Weights of a small text-conditioned image diffusion model: text encoder moe expert_choice, 7600 steps.
Rows from block 7 of the denoiser of a small text-conditioned image diffusion model, named by matrix and row number. Rows with one number within an expert belong to one neuron, the router's apart. Each number is 128 + 24 x the weight over its row's rms, rounded and kept within 0 to 255. All counts start at 0.
Before each expert's rows are labels from the 100 images, of 14976 (inputs lightly noised), where the router gives the expert most weight on average: "strongest on" is what is common among them. Only what is clearly more common there than usual is listed. The data: photos with spoken descriptions (Open Images, Localized Narratives).
# router: router (model.blocks.7.mlp.router.weight, 16x128, trained with AdamW), inputs 0-127
# up: expert up (model.blocks.7.mlp.up, 16x128x128), inputs 0-127
# down: expert down (model.blocks.7.mlp.down, 16x128x128, transposed), outputs 0-127

# expert 5
strongest on: text has "dark"
router.5 [134 129 127 164 132 133  90 123 130 136 161 127 125 137 132 134 104 139 142 153 118  97 124 131 129 152 150 118 140 138 133 117 116 164  93 157  99 128 125 150 145 116  92 122 108 158 116 135 168 114 122  80  12 111 141 105  49 136 136 137 112 138 128 123 178 118 115 135 124 134 131 157 153  65 153 143 174 172 109 114 134 113  92 134 126 120 156 123 130 115 114 149 140 142 150 139 124 158 179 126 139 124 117 114 147 121 119 103 126 120 173  78 126 131 135 123 116 159 103 106  98 121 140 105 126 119 131 108]
up.12 [124 161 143 156 107 160 153 113 113  98 118 167 105  99 132  89  94 144 132  60 123 146 106 161 159 133 127 142 123  86 118  69 153 168 136 150 148 176 110 102 145 128 117 108 143 139 113 123  83 147 129  90 161 133 132 124 138 118 123 116 124 106 106 109 156 121 144 121 131 139 138 142 160 128 174  75 110 123 140 151  90 112 162 172 116 144 130 179 125 157 133 163 163  96 183 122 134 110 107 138 108 136 118 125 131 167 141 107 132 108 129 105 126 140 119 117 108  90 139 102 137 164 110 147 130 148 134 154]
down.12 [159  97 161 139 119 172 150 131 112 146 107 146 125  81 120 148 137 135 142 100 106 131  80 103 104 115 137 113 148 161 173 128 127 172 109 170 126 109 152 181 142 124 144 103 139 115 131 109 102 156 142 150 162 122 159 159 139 155 130 107 135 154 170 139 163 148 114 155 135  94 109 130  80 108 136 130 114 178 125 148 101 138 134 140 115 113 152 111 123 130 123 127 176 120  70 164 105 149 121  76 148 132 120  88 122 108 114 138 101 120 181 124 115 140 127 127 123 170 127  87 133 129 123 112 117 170 111 113]
up.13 [ 32 123 120 107 119  85 119 135 168  85 137 110 109  87 123 117 126 133 115 109 124 113 158 110 140 129 143 176 121 133 131 153 180 154 123  93 137 148 120 132 112 170 119 129 119 125 128 178  98 121 110 166 114  85 134 158 115  92 114 122 143 115 114 158 120 134 121 115 108 111 136 134 132 134 100 161 139 126 124 101 134 104 153 185 158 116 152 107 170 141 121 112 163 100 144 150 109 135 151 130 134 122  86 147 123 130 147 140 116  90 111 174 121 114 105 122 143 136 129 162 101 116 160 117 111 111  67 116]
down.13 [160 142 196 143 115 156 105 146 127 145 135 142 105 118 145  95 125 139 107 137 115 158 146 182 131 105 145 132 156 105 126 154 158 159 113 120 123 159 112 112  96 108  99 156 129 174  96 112 117 170  87 106 143 119 186 153 135 127 116 133 137 101 116 130 138 164 117  91  85 121 104 146 149 107 158  77 147 133 106  84 126 138 128 137 135 126 139 122 150 117 155 147 111 140 147 102 127  78 134 157 118 128 116 136 104 132 150 150 119 119 153 153 125 108 170 118 123 137 132  89 131 154 138 126  75 159 136  65]
up.14 [149  96 125 137  94 145 156 146 125 105 140 119 138 115 139 125 139 111  94 165 113 116 154 108 170 122  94 143 149 145  88 101 142 154 136 123 103 159 108 187  69 140 114 145  88 103 174 140 124 154 152 146 174 147  77 129 115 119  67 133 109 175 122 124 134 148 133 137 141 104 116 155 135 195 109 114 140 105 130 149 143 114 131 146 157 111 109 117 137 151 127 138  98 163 125 107 112  99 110 159 133 157 127 113 113 151 150  85 159 101 131 118 171 122 126 140 118 117 147 156 123 107 125 103  86 119 152 139]
down.14 [127  95 145 137 136 124 113  84  74 127 145 110 139 119 128 103 143 159 145 117 145 125 126 127  85 138 147 119 133 126 132 152 141 151 132 154 132 133 113 128 139 158 111  94 122 149 100 103  99  99 174 135 104  80 100 100 124 110 195 153 137 121 130 139 104 149 129 127  95  81 121 117 121 101 142 133 139  94 138 131 134 140 109 146 100 115  87 131 121 185 130  85 101 114 123  97 107 183 129 130 124 114 109 127 151 102  90 151 153 156  98 104  98 134 132 120 174 127 120 115  72 119 195 123 160 159 113 127]
up.15 [ 84 111 144 150 141 106 125 106 182  94 110 141 122 136 131 138 129 160 172 128 158 130  97 142 140 140 124 124 111 151 103 125 121 151 140  74 136 116  93 142  85 119 103 116 144 132 136 112 100 139  94 114 165 101  86 140 151 112 113 146 129  89 129 132 161 171 145  98 129 106 132  84 151 102 125 110 153  87 156 126 146 145 163 108 153 146 121 116 111 108 124  92 139 126 107 136 115 171 124 140 151 133 119 165 130 102 124 130  74  93 128 150 115 141 119  89 155  77  93 187 142 118 159 116 147 100 103 107]
down.15 [162  85 134 114 120 143  87 153 111 102 120 120  94 118 160 145 139 107 114 153 146 114 128 142 100 168 159 106 142 125 115 155 139 129 115 137 100 138  72  83 149 102 113 107 126 168 123 137 114 126 130 112 119 115 122 170 140 127 160 123 132 101 121 150 140 114  86 163 152 180 106 140 181 116 120 164  89 105 131  91 137 144 142 160 109 126 134 128  83 146 158 133 161 135 161  93 144 201 136 143 110  75 100 130  97 148 123 111 144 102 149 127 114 146  95 101 162 117 118 131 134 156 148 113 141 112 141 126]
up.16 [161 160 116 135 119 122  56  89 177 121 101 106 113  90 155 146  94 153 124 125 138 113 121 133  80 148 125 138  96 159 168 100 155 159 147 121 125 157 109 164 100 179 143 121  90 131 114  93 123 130 153 180 122 127 115 116 130 173 121 143  98 113 124 107 136 129 141 139 132  77 110 109 147 128 153 116 121 156 116 127 137  72 126 137 132 175 129 141 139 120 121 144 102 119 140 173 125 130 124 109 137 158 123 146 134 137 137 159 106  76 139 114 145  99 158 134 167 145 146 134 106 157 123  94 161 143 100 126]
down.16 [ 86 110 163 106 122 127 124  52  71 145 139  86 150 142 129 157 140  96 115 129 112 103 126 125 165 155 147 121 114 139 157 116 142 183 106 124 116  95 113 147 116 158 123 108 153 108  71  85 142 124 118 112 128 139 110 127 147 101 145 149 138  98 121 104 155 101 155 119  80  76 124  96 109 107 142 150 102 148 145 129  84 124 141 127 108 120  91 128 141 126 119 118  70 116 126 124 146 177 130 136 138 136 107 128 110 120 113 153 134 125 128 121 140 159 137 145 119 164 136 143 106 142  98 154  69 108 149 132]
up.17 [137  97 132 160 164  91 136 182 107 115 129 160 141 126 117  77 135 162 185 130 126 122 176 131 152 134 155 135 131 130 109 147 131 142  78 111 122 138  87 144  94 138  73 137 118 132  97 118 112 163 148 151 152 134 107 167 140 112 112 123 142 171 132 150 145 138 118 128 122  79  94  73 106 129 139 140 121 113 141 120 121 120 130 161 157 118 123 106 145 147 181 105 130 132 153 168 138 141 111 175 147 155 153 148 135 148 128  69 129 101 126 136 151 142 130 122 155 134 142 143 114 130 133 108  78 116  96  97]
down.17 [121  90 164  92  72 119 125 144  95 101  97 132 181 136 131 121 128 115 161 130 112 122 132 143  92 101  97  97 166 141 127 120 136 107 135 137 197 116  76 118  98 125 121 139 135 152 137  81 133 102 149 171 118 104 136 102 144 112 120 186 130  77 124 149 142  91 129  89 113 106 132 160  97 135 119 101 137 125 144 125 146 140 133 141 145  92 143 108  92 127 112 136 118 156 137 136 142 141 140 122 138 110 111  94 123 181 121 134 147 119 106 136 138 152  92 135  94 170  91 142  82 122 154  99 135 133 114 139]

# expert 14
strongest on: text has "red"; text has "color"
router.14 [132 148 125 141 131 164 116  85 129 152 165 172 166  99  88 113 123 141 136 127 124 129 123  98 141 128 118 117 112 135 153  75 144 129 136  73 172 131 131 101 135 108 109 133 121 127 148 118  74 121 136 132 105 122 108 101 205 152 111 150 172 142 119 143 106 124 117 119 126 133 142 155 117 155 192  78 105 126 138 154 148 123 116 137 111 151  76 158 141 148 128 116  65 115 110  96 114  81 126 111 112 161 105 137 113 112 122 130 113 153 146 130 123 135 128 129 152 116 139 125 147 152 101 158 131  81 144 150]
up.12 [132 115 114 159 100 134 141 129 145 111 131  68 151  99 116 155 138 154 160 100 107 134 111 167  99 133 181 168  97 139 119 124 118 127 123 109 174 117 121 112 103 125 135 103 117 102 124 108 121 175 157  84 150 127 112 127 121 141 124  90 152 112  69 129 121 140 116 147 131 102 106 117 148 140 127 159 111 109 136 120  72 151 139 120 147 148 115 129 124 143 167 171  90 123 133 153 129 143 124 115 140 151 152 136 116 123  98 166  88 118 125 170 132 124 136 138  79 164 103 140  98  57 124 116 151 161 165 133]
down.12 [ 55 119 129 135 105 117 136 103 118 150 147 105 142 141 138 105 124 145 112 103 114 120 103 108 118 133  93 155 104  97 152 109 124 145 110 115 125 146 141 146 126 110 140 126 147 112 190 158 162  77 139 121 131 150 102 122 131 181 120 115 108 159 156 102 105 184 141 103 176 137 112 169 168 136 116 126 123 127 108 125 142 119 107  93  94 119 154 147 135 127 101  94  91 161 128 174  99 169 143 121 141 103  88 157 151  79 146 113 131 130 123 168 114 121 121 142 148 128 118 111  95  97 141 156 123 122 171 137]
up.13 [120 137 119 123 162 126 162 150 117 118 164 136 141 149 107 177 165 164 153 163 148  74 141 128 143 120  82 164 118 149 119 130 147 143 126 130 102 169 147 146 142 108  70 121 124 141 104 119 101 111 192 136 166 129 115 157 137 155 152 165 102 164 113 116 146 155 137  97 114 153 138 146  91 108 136 149 134  84 122  88  96 128 155 115 127 127 105 146 146 124 143 114 148 160 133 112  94  90 127  86  96 127 148 120 132 178 113 113 140 112 114 128 125 105 107 148 108 129 145 158 131 110  96  90 155 110 110 160]
down.13 [112 120 161 144 147 137 147 125 152 114 155 106 110 139 107 172 103  93 125 126 117 184 149 137 126 125 172 141 151 100 161 126 118 134 129 155 117 118 146 142 128  65 120 122 152 136 173 154 137 121  89 134 132 123 118 141 146 149 100 151 169  95 137 144 179 115 138 129 151 149 144 108  96 142 117 145 122 160 122 133 127 148 149  99 114 128  52 100 125 125 156 140 161 128 131  98 111 141 163 167 172  95 137 137 132 106  95 159 119 120 140 136 140 163 101  92 133 143 140 139 122  98  85 186  83 114 119 135]
up.14 [129 130  96 124 136 120  84 110 114 118 141  99 138 121 146 108 108 166  61 144 143 132 133 105 109 141 173 143  89 179 188 105 143 108 160 103 118 139  99 152 107 133  86  94  72 104 113 158 143 101 132 140 111 141 135 124 140 129 132 110 141 122 143 125 146 137 127 145 133 111 168 175 119 146 119 153 118 144 169 103 121 134  86 135 134 147 112 105 142 130 104  91 122 144 106 130 122 151 143 137 156 143 115 151 114 115 172 142 160 107  98 103 119 178 139 161 131 100 128 161 103 126  75 116 145 106 132  77]
down.14 [147 126 138 132 158 135  97 130 156 162 121 103 135  99 167  97 132  74 149 152 123 104 127  98 154 136 123  96 174 111 124  97 107 154 158 100  98 109 104  92 124 139 100 148 143 117 117 116 145 138 114 154 135 144 173 131 143 104 137  94 107  94 130 147 144 139 102 128 127  86 181 118 145 130 136 109 128 145 137 131 139 159 133 133 153 145 122 131 116 167 106 162  96 171 161 107 132 156 131 134 172 116 109 148 139 127 113  88 161 157 174 127 115  92 134 105  79  91 176 129  92 125 110 180 121 112 118 137]
up.15 [132 155 157 135 113 131 140 125 108 110 121 134 129  85 163 104 105 179  67  93 155  84 101  93 120 174 145 113 132 170 134  99 154 111 155  94 145 119 136 165 104 112 127 108  87 118 126 156 113  96 124 159 170 182 106 135  88  99 119 144 145 100 146 132 140 112  83 156 151 146 139 148 116 161 115 124 110 121 146 119 104 115 113 142 146 130 131 123 111  85 110 145 134 129 151 125 142 121 128 139 145 130 104 126 122 103 142 142 137  96 174 158 113 126 121 107 165 123 168 127  84 141 105 112 170 102 141  89]
down.15 [ 97 129 141 126  90  72 137 135 136 169 139 139 135 100 159  84 110 105 127 114 103 154 116 128 100 135 101 152 103 120 136 112 115 167 127 110 102 153 132  99 135 100 172 149 134 152 105  99 132 121 122 164 141 145 195  89 130 117 135 148 110 108 112 129  68 143 130 139  83 135 159 143 134 127 130 123 107 132 132 149 110 140 173 166  96 144 142 131 112 127 116 153 110 154 113 107 145 134 132 104 155 106 152 165 130 135 139  91 124 150 101 165 113  98 152 109  87 137 100 159  94 149 129 173  70 138 110 115]
up.16 [163 139 111 154 144 117  99 112 116 139 151  88 135 110 109 120 146 100 176 126 152 134 112 119 170 121 160 130 105 134  86 153 123 117 121 134 146 111  75 171 107 139 126 132 124 124  78  99  91 114 146 152 133 134  83 116 161  86 132 143 126 156 137 111 123 131 130 112 103 109 129 120  90 153 127 120 111 133  76 107 168 131 102 138 160  92 118 135 162 171 121 144 105 135 166 102 120 127 145 105 120  90 156 150 136 133 108  97 140 139 134 162 128 125 123 149 174 113 143 131 160 143 112 137 114 127  48 177]
down.16 [ 45 167 101 112 132 109 121 135 177 158 153 102 147 115  84 165 155 139 118 132 123 165 108 129 138 115 100 125 105 151 141 121  63 138 128 111 146  93 146 123 125 180 170 113 126  99 131 158 134 120 143 112 141  87 116  85 111  62  72 142 152 101 117 128 111 127 123 112 106 145 124 118  96 115  87 132 125 128 113 113 109 126 108 134 144 143  86 151 158 141 109 157 106 127 106 124  89 113 117 111 106 123 135  98 102 139  96 158 111 163 100 116 131 113 148 130 122 155 149 141 114 111 134 130 147 137 138 140]
up.17 [148 138 119 150 172 119  96 125 111 156 165 118 152  88 161 166 147 161 116 112 115  84 135  90 139 114 143 184 130 142 179 125 128 155 120 108 111 140 101 124 138 137  82 154 113 121  97 147 151 136 103 116 119 121 114  87 154 161 110 142 137 144  92 101 133 121 118  87 145 131 132 140 128 123 137 135 157 188 135  95 128 128 123 149 107 177 100 126 133 117 154 100 128 137 144 142 100 106 136 125 122 185  85 105 112 140 167 145 120 101 142  85 133 142 116 183 120 121 163 157 119 113 101 148  98  95 139 125]
down.17 [100 129 109 104 135 113  73 142 160 135 131 146 139  87 148 126 123 116 152 197 142 136 142 149 142 119 119 141 131 132 121 119 137 132 151  90 138  72 142 119 124 127 127 152 103 102 128 158 128  77 138 162 129 119 103  82 121 131 146 151 118 141 118 110 133 144 109 134 123 154 168 112 107 173  82 126 111 140 109 135 143 148 128 130 157 161 112 114 141 107 115 114 132 157 134 109 161  84 130  75  94 103 111 133  87 128  68  70 160 126 118 138 143  99 147 138  97 156 157 161 121 151 179 149 124 118 140 149]

# expert 1
strongest on: text has "sky"; text has "water"
router.1 [173 124 125 140 125 113 127 101 150 153 101  91 113 178 131 127 116 155  94 131  87 131 139  88 117 142 110 139 128 168  93 153  75 148  97 171 103 137 141 124 125 141 117 132 138 136 122 114 159 117 144 109 106 130 182  93 119  67 136 128  74 158 135 138 100 112 139 118 148 134 153 123 138 116 148 135 116 157  89  89  87 165  80 128 176 101 142 165 134 131 138 163 176 122 139 156 137 167 136 129 134 133 115 118 118 126 117 132 177 131 159 135 128 101 119 119 109 140 133  88 106 116 120 130 152  99 134 100]
up.0 [101 157  98  94 161 135 143 153 143  97 141 144  95 137 185 136 165  68 139 140 101 134 150 121 118 138 121 126 152 130 152 171 130 112 112  93 101 133 172 181 145 133 173 133 155 117 144 128 142 108 127 155 145 165 117 144 120 155 131 117  97  91 122 117 134 147 164 129 158 121 142 103 106 138  60 186 131 142 120 129 125  96 157 106  76 121 134 151 118  98  97 134 155 121 112 166 126 164 128 149 107 102 126  97 118 192 119 117 134 119 134 116 132 101 136 121  99 122 124 145 126 121 145 111 142 152 122 131]
down.0 [182 110 117 125 115 123 112 102 138 160 107 130 125 109  95 119 113 105 122 193 144 102 138 154 102 128  98 126 107 142 119 113 141  69 122 143 142 116 200 123 100 155 113 100 104 142 123 110 103  99 160 134 150 144 153 106  71 131 114 109 124 119 168  97 104 159 182 164 119 146 152 156 127 112 173 131 141 133 129 138 129 142 165 170 112  89 135 161 113 138 153 103 133 119 132 131 149 162 140 157 140 159 112  97 104 100 105 129 141 118 144 152 127 135 109 126 128 124 166 115 120 137 147 132  95 145  75 139]
up.1 [178 153 125 151 114 134 111 157 100 151 120 123 166  95  83 153 113 146  91 111 138 109 118 124 104 138 144 140 172 139 175  94 151 113 147  99  88 131 130 135 139 129 127 116 125  91 136 143 113 137 131 129 151 137 144 206 115  82 145 146 115 134 123 122 122 149 175 105  94 111 134 108 170  92 151 123 121 100 118 118 140 131 142 135 164 126 147 135 134 123 142 103 155 161 138 118  87 111 119 130 114 144 105  98 141 122 113 122 116 114 124  73 118  72 160 171 131 149  97 138 159 140  79 124 152 154 106 167]
down.1 [123 122 128 145  73  84 143 151 139 113 140 111 118 153 136 108 130 144 133 164 135 111 150 155 107  91 103 146 132 136 153 101 156 105 121  99 147 140 131 136 137 104 104 127 141 141 191  92 129 109 136 105 125 106 106 127 104  97 135 101  94 135 102 102 166  73 171  48 123 129 127 160 135 106 132 112 120 136 120 127 126 122 107  99 104 115 105 106 123 118  98 160 136 117 128 156 113 122 178 105 128 118 122 144 114 113 154 125 113  75 173 186 104 140 107  84 152 112  94 148  91 130 140 138 134 134 157 140]
up.2 [120 130 135 125 122 105 123 124 124 116 110 126 109 127 170 133 137 141 120 136 135 157 156 112  89 155 150 131 116 116 129  89  86 114 109 146 112 134 184 125  92 128  91 139 125 160 109 138 143 126 135 143 116 122 123 131 129  88  85 159 114 151 119 137 129 145 135  86  99 130  95 116 123 104 125 135 124 119 141 141 134 165 145 137 111 175 103 153 131 135 150  68  96 182 107 160 126 139 135 126 108 114 134 122 149  78 142 133 162  93 156 170  61 143 146 105 144 176 154 176 139  70 106  97 133 168 132 114]
down.2 [138 150 155  93 160  96 150 131 124  80 139 118 149 126 131 113 170 175  95 102 152 147 144 109 112 162 183 115 112 112 114  87  77 116 132 102 158  89  63 114 107 130  97 133 149 126 131 132 134 128 128 146 115 111  69 129 143  87  91 148 140 143 125 144  75 145 144 136 122 131 120 133 128 132 123 126 134 144 127  95 107 119 100 110 113 111 127 149 107  96 100 127 150 127  91 112 141 181  83  82 127 151 131 141 133 170 117 138 135 156 122 160 110 121  91 144 157 148 159 136 145 126 129  86 112 137 130 124]
up.3 [184 105 138 120  82 104 108  64 133 111 101 129 101 161 154 106 151 102 115 138 147 137 146 105 130 115 129 169 140 166 105 190 132 150 146 166 158 147 135 134 121 114  95  88 135 126 140 112 106 121 127 142 118 152 117 156 152  85 127 133  96 130 111 157 138 121 147 153 184 146 131 164 185 132 139 115 145 140 145 137 107 105 108 140 122 141 144 110 150 125 147 147 116 116 142 154 172 119  95  82 134 144 145 129 107 173  96 133 134 106 114 152 117 114 110 126 143  98 130 117  95 128 109  93 119  74 125  95]
down.3 [125  72 132 153 148 122 155 181 103 144 110 139  70 143 137 140 191  90 110 123 119 130 121 133 125 147 116 108 140 129 190 138 141 120 121 136 121 113 151 118 124 121 127 159 131 106 105 142 154 101  71 107 101 114  92  81 141 102 148 170 124 148 105 133 151 205 122 116 121 147 128 150  98 131 110 141 131 136 126 142 153 124 129 123 144 114 128  91 177 138 156 138 126 128 111 115 119 127 108 121 116 110 142 174 114  96 122 110 143 161  96 115 140 119 198 155 108 145 102  96 137 147 138 107 129 142 112 115]
up.4 [116  94  95 137 139  91 119 102  81 106 147 146 128 154 134 142 139 112 138 123 148 117 129 137 110 120 139 138 155 134 177 158 162 171 139 139 132 165  96 124 166 132 130 113 109 126 115 115 117 124 107 110 156 128 143 145 138 117 152 114 123 100  73 112 160 149 127 153 140 159 150 104 124 151 131 124  91 128 100 117 116 113 132 150 118 173 128 136 104 164 111 101 150 151 180 142 133 107 169 166 156 100  93 140 138 100 152 128 114 120  55  92 140 120 124 162 144 137  70 134  90 147 115 168 112 129 115  78]
down.4 [175 148 142 128 104 156 100 130 159 163  99 183 190 148 148 146 105 123 123 168 101 144  99 142 124 146 133 126 126 120 130 126 130 158 139 157 120 117 125 119 115 143 163  90 150 113 118  96 152 149 129 136 156 130 149 120 122 154 152 128 110 102 147 162 103 104  97 132 103 104 108 130 164  93 100 127 117 128 121 130 114 124 101 116 126 128  40 141  94 151 145 102  83 110 123 136 111 134 133 124 107 124 170 169 142 175  81 115 128 116 111 117 147 143 146 123 126 113  61 118 123 128 100 134 126 141 108 171]
up.5 [134 139 155 136  97 155  81 102 116 115 120 138  94 128 150 113 148 134 114  99 119  77 143 116  83 125 127 142 122 163 135  81  88 120 110 114 112 119 123 116 144 136 115 113  68 115 137 143 102 118 133 114 149 146 139 142 125  84 107 126 146  97 100 125 123 148 131 138 124 128 150 150  91 123 109 124 116 165 148 142 106 139  99 192 184 171 125  94 187 169  55 114 113 110 155 133 118 155 131 128 117 134 116  91 129 140 149 122 154 146 128 151  85 127 154 153 130 153 159 124 146 136  94 127 154 153 117 124]
down.5 [131 126 113 179 125 110 132 138 139 162 123 130 115 162 103 141  95 117 143 119 142 116 131  83  59 125 115 101 118 158 106 125  90 100 127 117 120 131 107 117 118 150  66 113 113 136  60 137 129 128 109  99 129 113 134 166 160  73 126 153 112 141 125 140  77  79 132 116 155 139 111 147 107 150 124 129 131 145 116 129 139 130 193 120  95 124 121 136 214 128 135 130 143 165 121 136 143 137 118 124  90 174 128 133  93 133 127  93 117 128 120 130 117 145 120  96 121 106 117 138 162 128 122 137  99 146 103 112]

# expert 4
strongest on: text has "grass"
router.4 [123 122 107  83 114 164 126 145 156 110 115 120  90 151 147 152 122  89 156 128 130 131 106 123 101 117 109 133 164 160 124 159 126 122  88 135 128 172 160 141 108 116 177 123 157 118 119  36 122 148 152 146 144 173 101 125 103 150 152 130 142 151 179  84 122 125 166 115 108 123 132 107 108 135 109 159  92 138  87 171 154 119 121 157 102 116 130 141 123 140 120 137 120 116 128 143 122  97 112 114  96 114 133 115 138 172 125 114 168 135 105 148 126 125 110 157  98 176 123 130 134  93 150 133 125 145 139 176]
up.12 [113 119 132  83 120 146  84 131 179 112 149  84 129 122 137 122 130 124 173 142 122 113 139 107 152 134 139 132 135 141 123 113 131 126 113 132 140 172 128 118 130 158 125 140 120 134  95 162  97  87 113 125 105 134 119 101 129 134  78 187 112 126 151 108 148 144 153 147 161 109 105 183  91 172 105 124 129 130  98 129 172 111 105 154 157 139 134 117 130 173 122 111 121 133  99 126  86 149 118 124 127 121 139 134  60 122 101 115 151 108  98  91 113 101 125 140 127 177 118 165  92 135  97  83 143 134 144 169]
down.12 [154 138 145 151 157 132 126 103  77 145 158 126 135 129 131 101 140 110  94 108 120 104 122 116 112 114 138 116 134  91 118 130 146 137 145 109 153 140 102 104 123 139 170 104 117 129 126 124 146  77 146 142 108 148 109  96 146 152 144 173 126 124 103 117 122 137 128 124 125  69 119 125 127  94 118 143 155 102 110 137 141 105 110 139 119  88  64 131  97  94 126 141  94  82 161 134  89 127 111 178 138 124 120 133 150 121 108 176 108 129 101 141 107 152  79 154 167 104 171 132 113 141  80 158 157 146 142  73]
up.13 [150 123 101 124 155 144 129 148 128 148 134 136 116 135 178 128 118 134 121 153 143 107 109  82 157 124 149 134 127 142 140 135 100  93 103  97 154  75 144 140 146 148 129 128 123 108 144 112 112 104 140 166 107 208 116  96  87 148 135 107 122 114 124 100  86 120 123 124 137 170 144 129 167 161 126 123 118 113 129 129  95 128 143 132 133 141 126 163 149 142 136 148 107 112 112 104 145 117  70 121 133 122 147 134 140 134 131 132 118 172 159 147 205 129  95 156 167 118 144  76  81 173 123 115 131 134 136  83]
down.13 [159 152 174  89 122 139 130  75 104 130 113 144 142 139 123 114 157 123 105 175 128 101 116 164 130  97 128 147 108 131 145 161 151 143 144 113 141  87 177 106 138 111  89  97 121 174 164 132 133  78 183 125 103 121 119 118  65 119 130 152 119 107 152 115 123 139 122 145 151 174 128 126 138 127 138 118 164 113 106 103  98 127 183 159 106 131 129 121 166 137 124 114 151 116  83 135 123 145 117 152 149 147 132 135 127 135 114 109 125 116 151 160 115 108 115 134 139  89 152 112  82 106 166 118 126 176 112 113]
up.14 [162 157 145 130 136 130 150 148 121 138 131 111 109 119 148 144 146 121  78 131 148 120 138 122 106 105 145 158 130 136 146 121 123 150  74 138 164 109 124 145 123 143 137 104  77 113 132  98 133 136 138 180 137 158 136 143 136 173 159 122 149 104 148 150  89 138 124 105  83 120  94 128 141 140 116 160 115 126 106 106  95 117 128  86  87 126  91 160 124  85 119 141 150 145 100 101 131  35 134 168 123 146 122 154 106 161 110 159 131 140 151  96  99 134 111 124 138 146 121 102 108 106 163  95 162 106 148 110]
down.14 [ 92  99 116  66 111 146 113 105 112  86 138 120 130 140 118  89 129 116 137 132 130 123 146 127 126 124 125 126 134 142 101 158 124 102 139 126 147 109 163  96 121 124 134  96 114 142  94 131 119 124 145 120 145 145 114  92  62 118 121 138 148 110 166 127 108 137 172 180 121 195 150 116 151 128 144 138 120 134 143 126 156 142 132 155 112 143 123 119 149 173 146 130 132 116 133 116 113 112 110 157 213 116 145 102  69 150  96 114 107 144 141  91 146 115 105 140 120  95 130 186  94 115 169 117 123 137 100 114]
up.15 [124 124 101 147 144 127 139 118 124  91 124 165 138 118 116 146 165 117 156 136 123 148  86 133 172 119 144 137 157 108 102 174 137 122 138 144 133 115  84 177 135 109 127 123 173 177 122  54 109 133 130 113 152 152 124 129 155 136 112 136  99 126 116 107 138 138 131  75 121 170 127  75 147 129 114 127 113 139 123 105 147 107 153 151 103 140 101 143 167 105 173 133 142  94 158 131 136 108 105 135 119 100 137  94 112 154 119 103  90 141 173 108 136  99 120 119 110 137 121 143 150 119 169 100  78 166 130 164]
down.15 [102 134 123 100 124  75 113 142 116 119 144 152 149 132 105 146 130 120 124 116 123 111 146 131  67 112 102 135 120 177 142 116 146 138 146 130  87  82 140  94  86  90 128 103  92 154  99 123  87  92 153 131  97 102  85 107 114 142 146 177 128 154 144 101  98 143 162 164 135 177 145 153  92 139 144 149 109 120 138 139  86 105 112 143 132 115 123 118 127 108 134 112 118  81  97 121 114  88 115 124 103 139  76 109 119 129 125 133 142 152  97 126 155 163 133 153 164 164 109 110 140 127 129 127 168 141 105 101]
up.16 [152 149 154 121 140 166 114 129 110 140 145 113 140 100  87 150 121 122 109 105 113 122 134 163 118 136 137 133 108 124 170 104 128 114 128  98 128 175 138  97 129 124 149 102 143 128 135  77 142 148 178 180 143 128 102 133 112 106 123 131 132 140 115 130  95 158  82 131 133 110 111 123 110 137 154 118  83 128 136 212 146 166  83 126 118 166 123 149 103 141 128 118  56 114 104 101 137 177 114 133  89 148 134 144 152 183 133 184 136 143 113 153 135 153 133 132 127 120 126 123 136 153 137 142 140 129 161 129]
down.16 [125 146 130 180 112 120  99 131 128 130 125 124 102 123 116 137 117 129  82 131 126 138 101 129 120 136 113  99 116 112 123 126 136 140 167 124 112 185 162 130 144 116 131 142 114 117 123 188 110 149 106 109 113 158 127 121 145 147 143 157 115 170 159 147  90 118 151 198  75 126 128 141 122  82 124  84 134 150 126  69 143  97 128 133 163 156  96 148 152 171 140 150 192 138 125 143 162 114 122 120 108 138 112 139 150 102 134 120 123 135 120 113 112 117 166 125 116  86 113 133 145 119  85 109 161 179 161 134]
up.17 [115 158 127 107 111 139 183 133 135  82 146 140 113  63 151 148 167  97  86 164 149 147 160 130  86 124 117 139 103 131 120 155 142 133 108 117 133 127 115 107 150 149 137 111 127 146 139 150 106 152 130 135 151 138 114 146 158 116 124 127  80  98 104 143 126 132 117 144 162 133  73 161 131 117 144 120 186 116 168 130 155  82 136 127 148 132 165 151 139 131 102 118 125  93 112 132  95 125 166 112 140 148 129 104 129 152 131 154 149 131 120 100 134 139 125 124  87 108  97 154  63 168 130 117 146  94 139  81]
down.17 [ 85 131 138 124 140 107 163 154 144 166 118 143 100 124 159 154  94 139 135 146  88 158 149  99 120 130 152 107 199 158 117 124 150 100  91 125 109 156 151 141 132 175 131 154 145 118 126 121  85 111  95 122 138 138 161 159 132 116 162 143 152 170 153 130  71 141 139 119  99 136 136 178 117 128 131 127 119 133 158 111 124 100  96 140 109 133 148  98 141 103  93 143 119  92 139  93 104  88 121 149 101  98 127 132  96 141 107  99 133 125 130 106  85 123 123 127 160 147 148 139 171 164 114 128 139  82 142 150]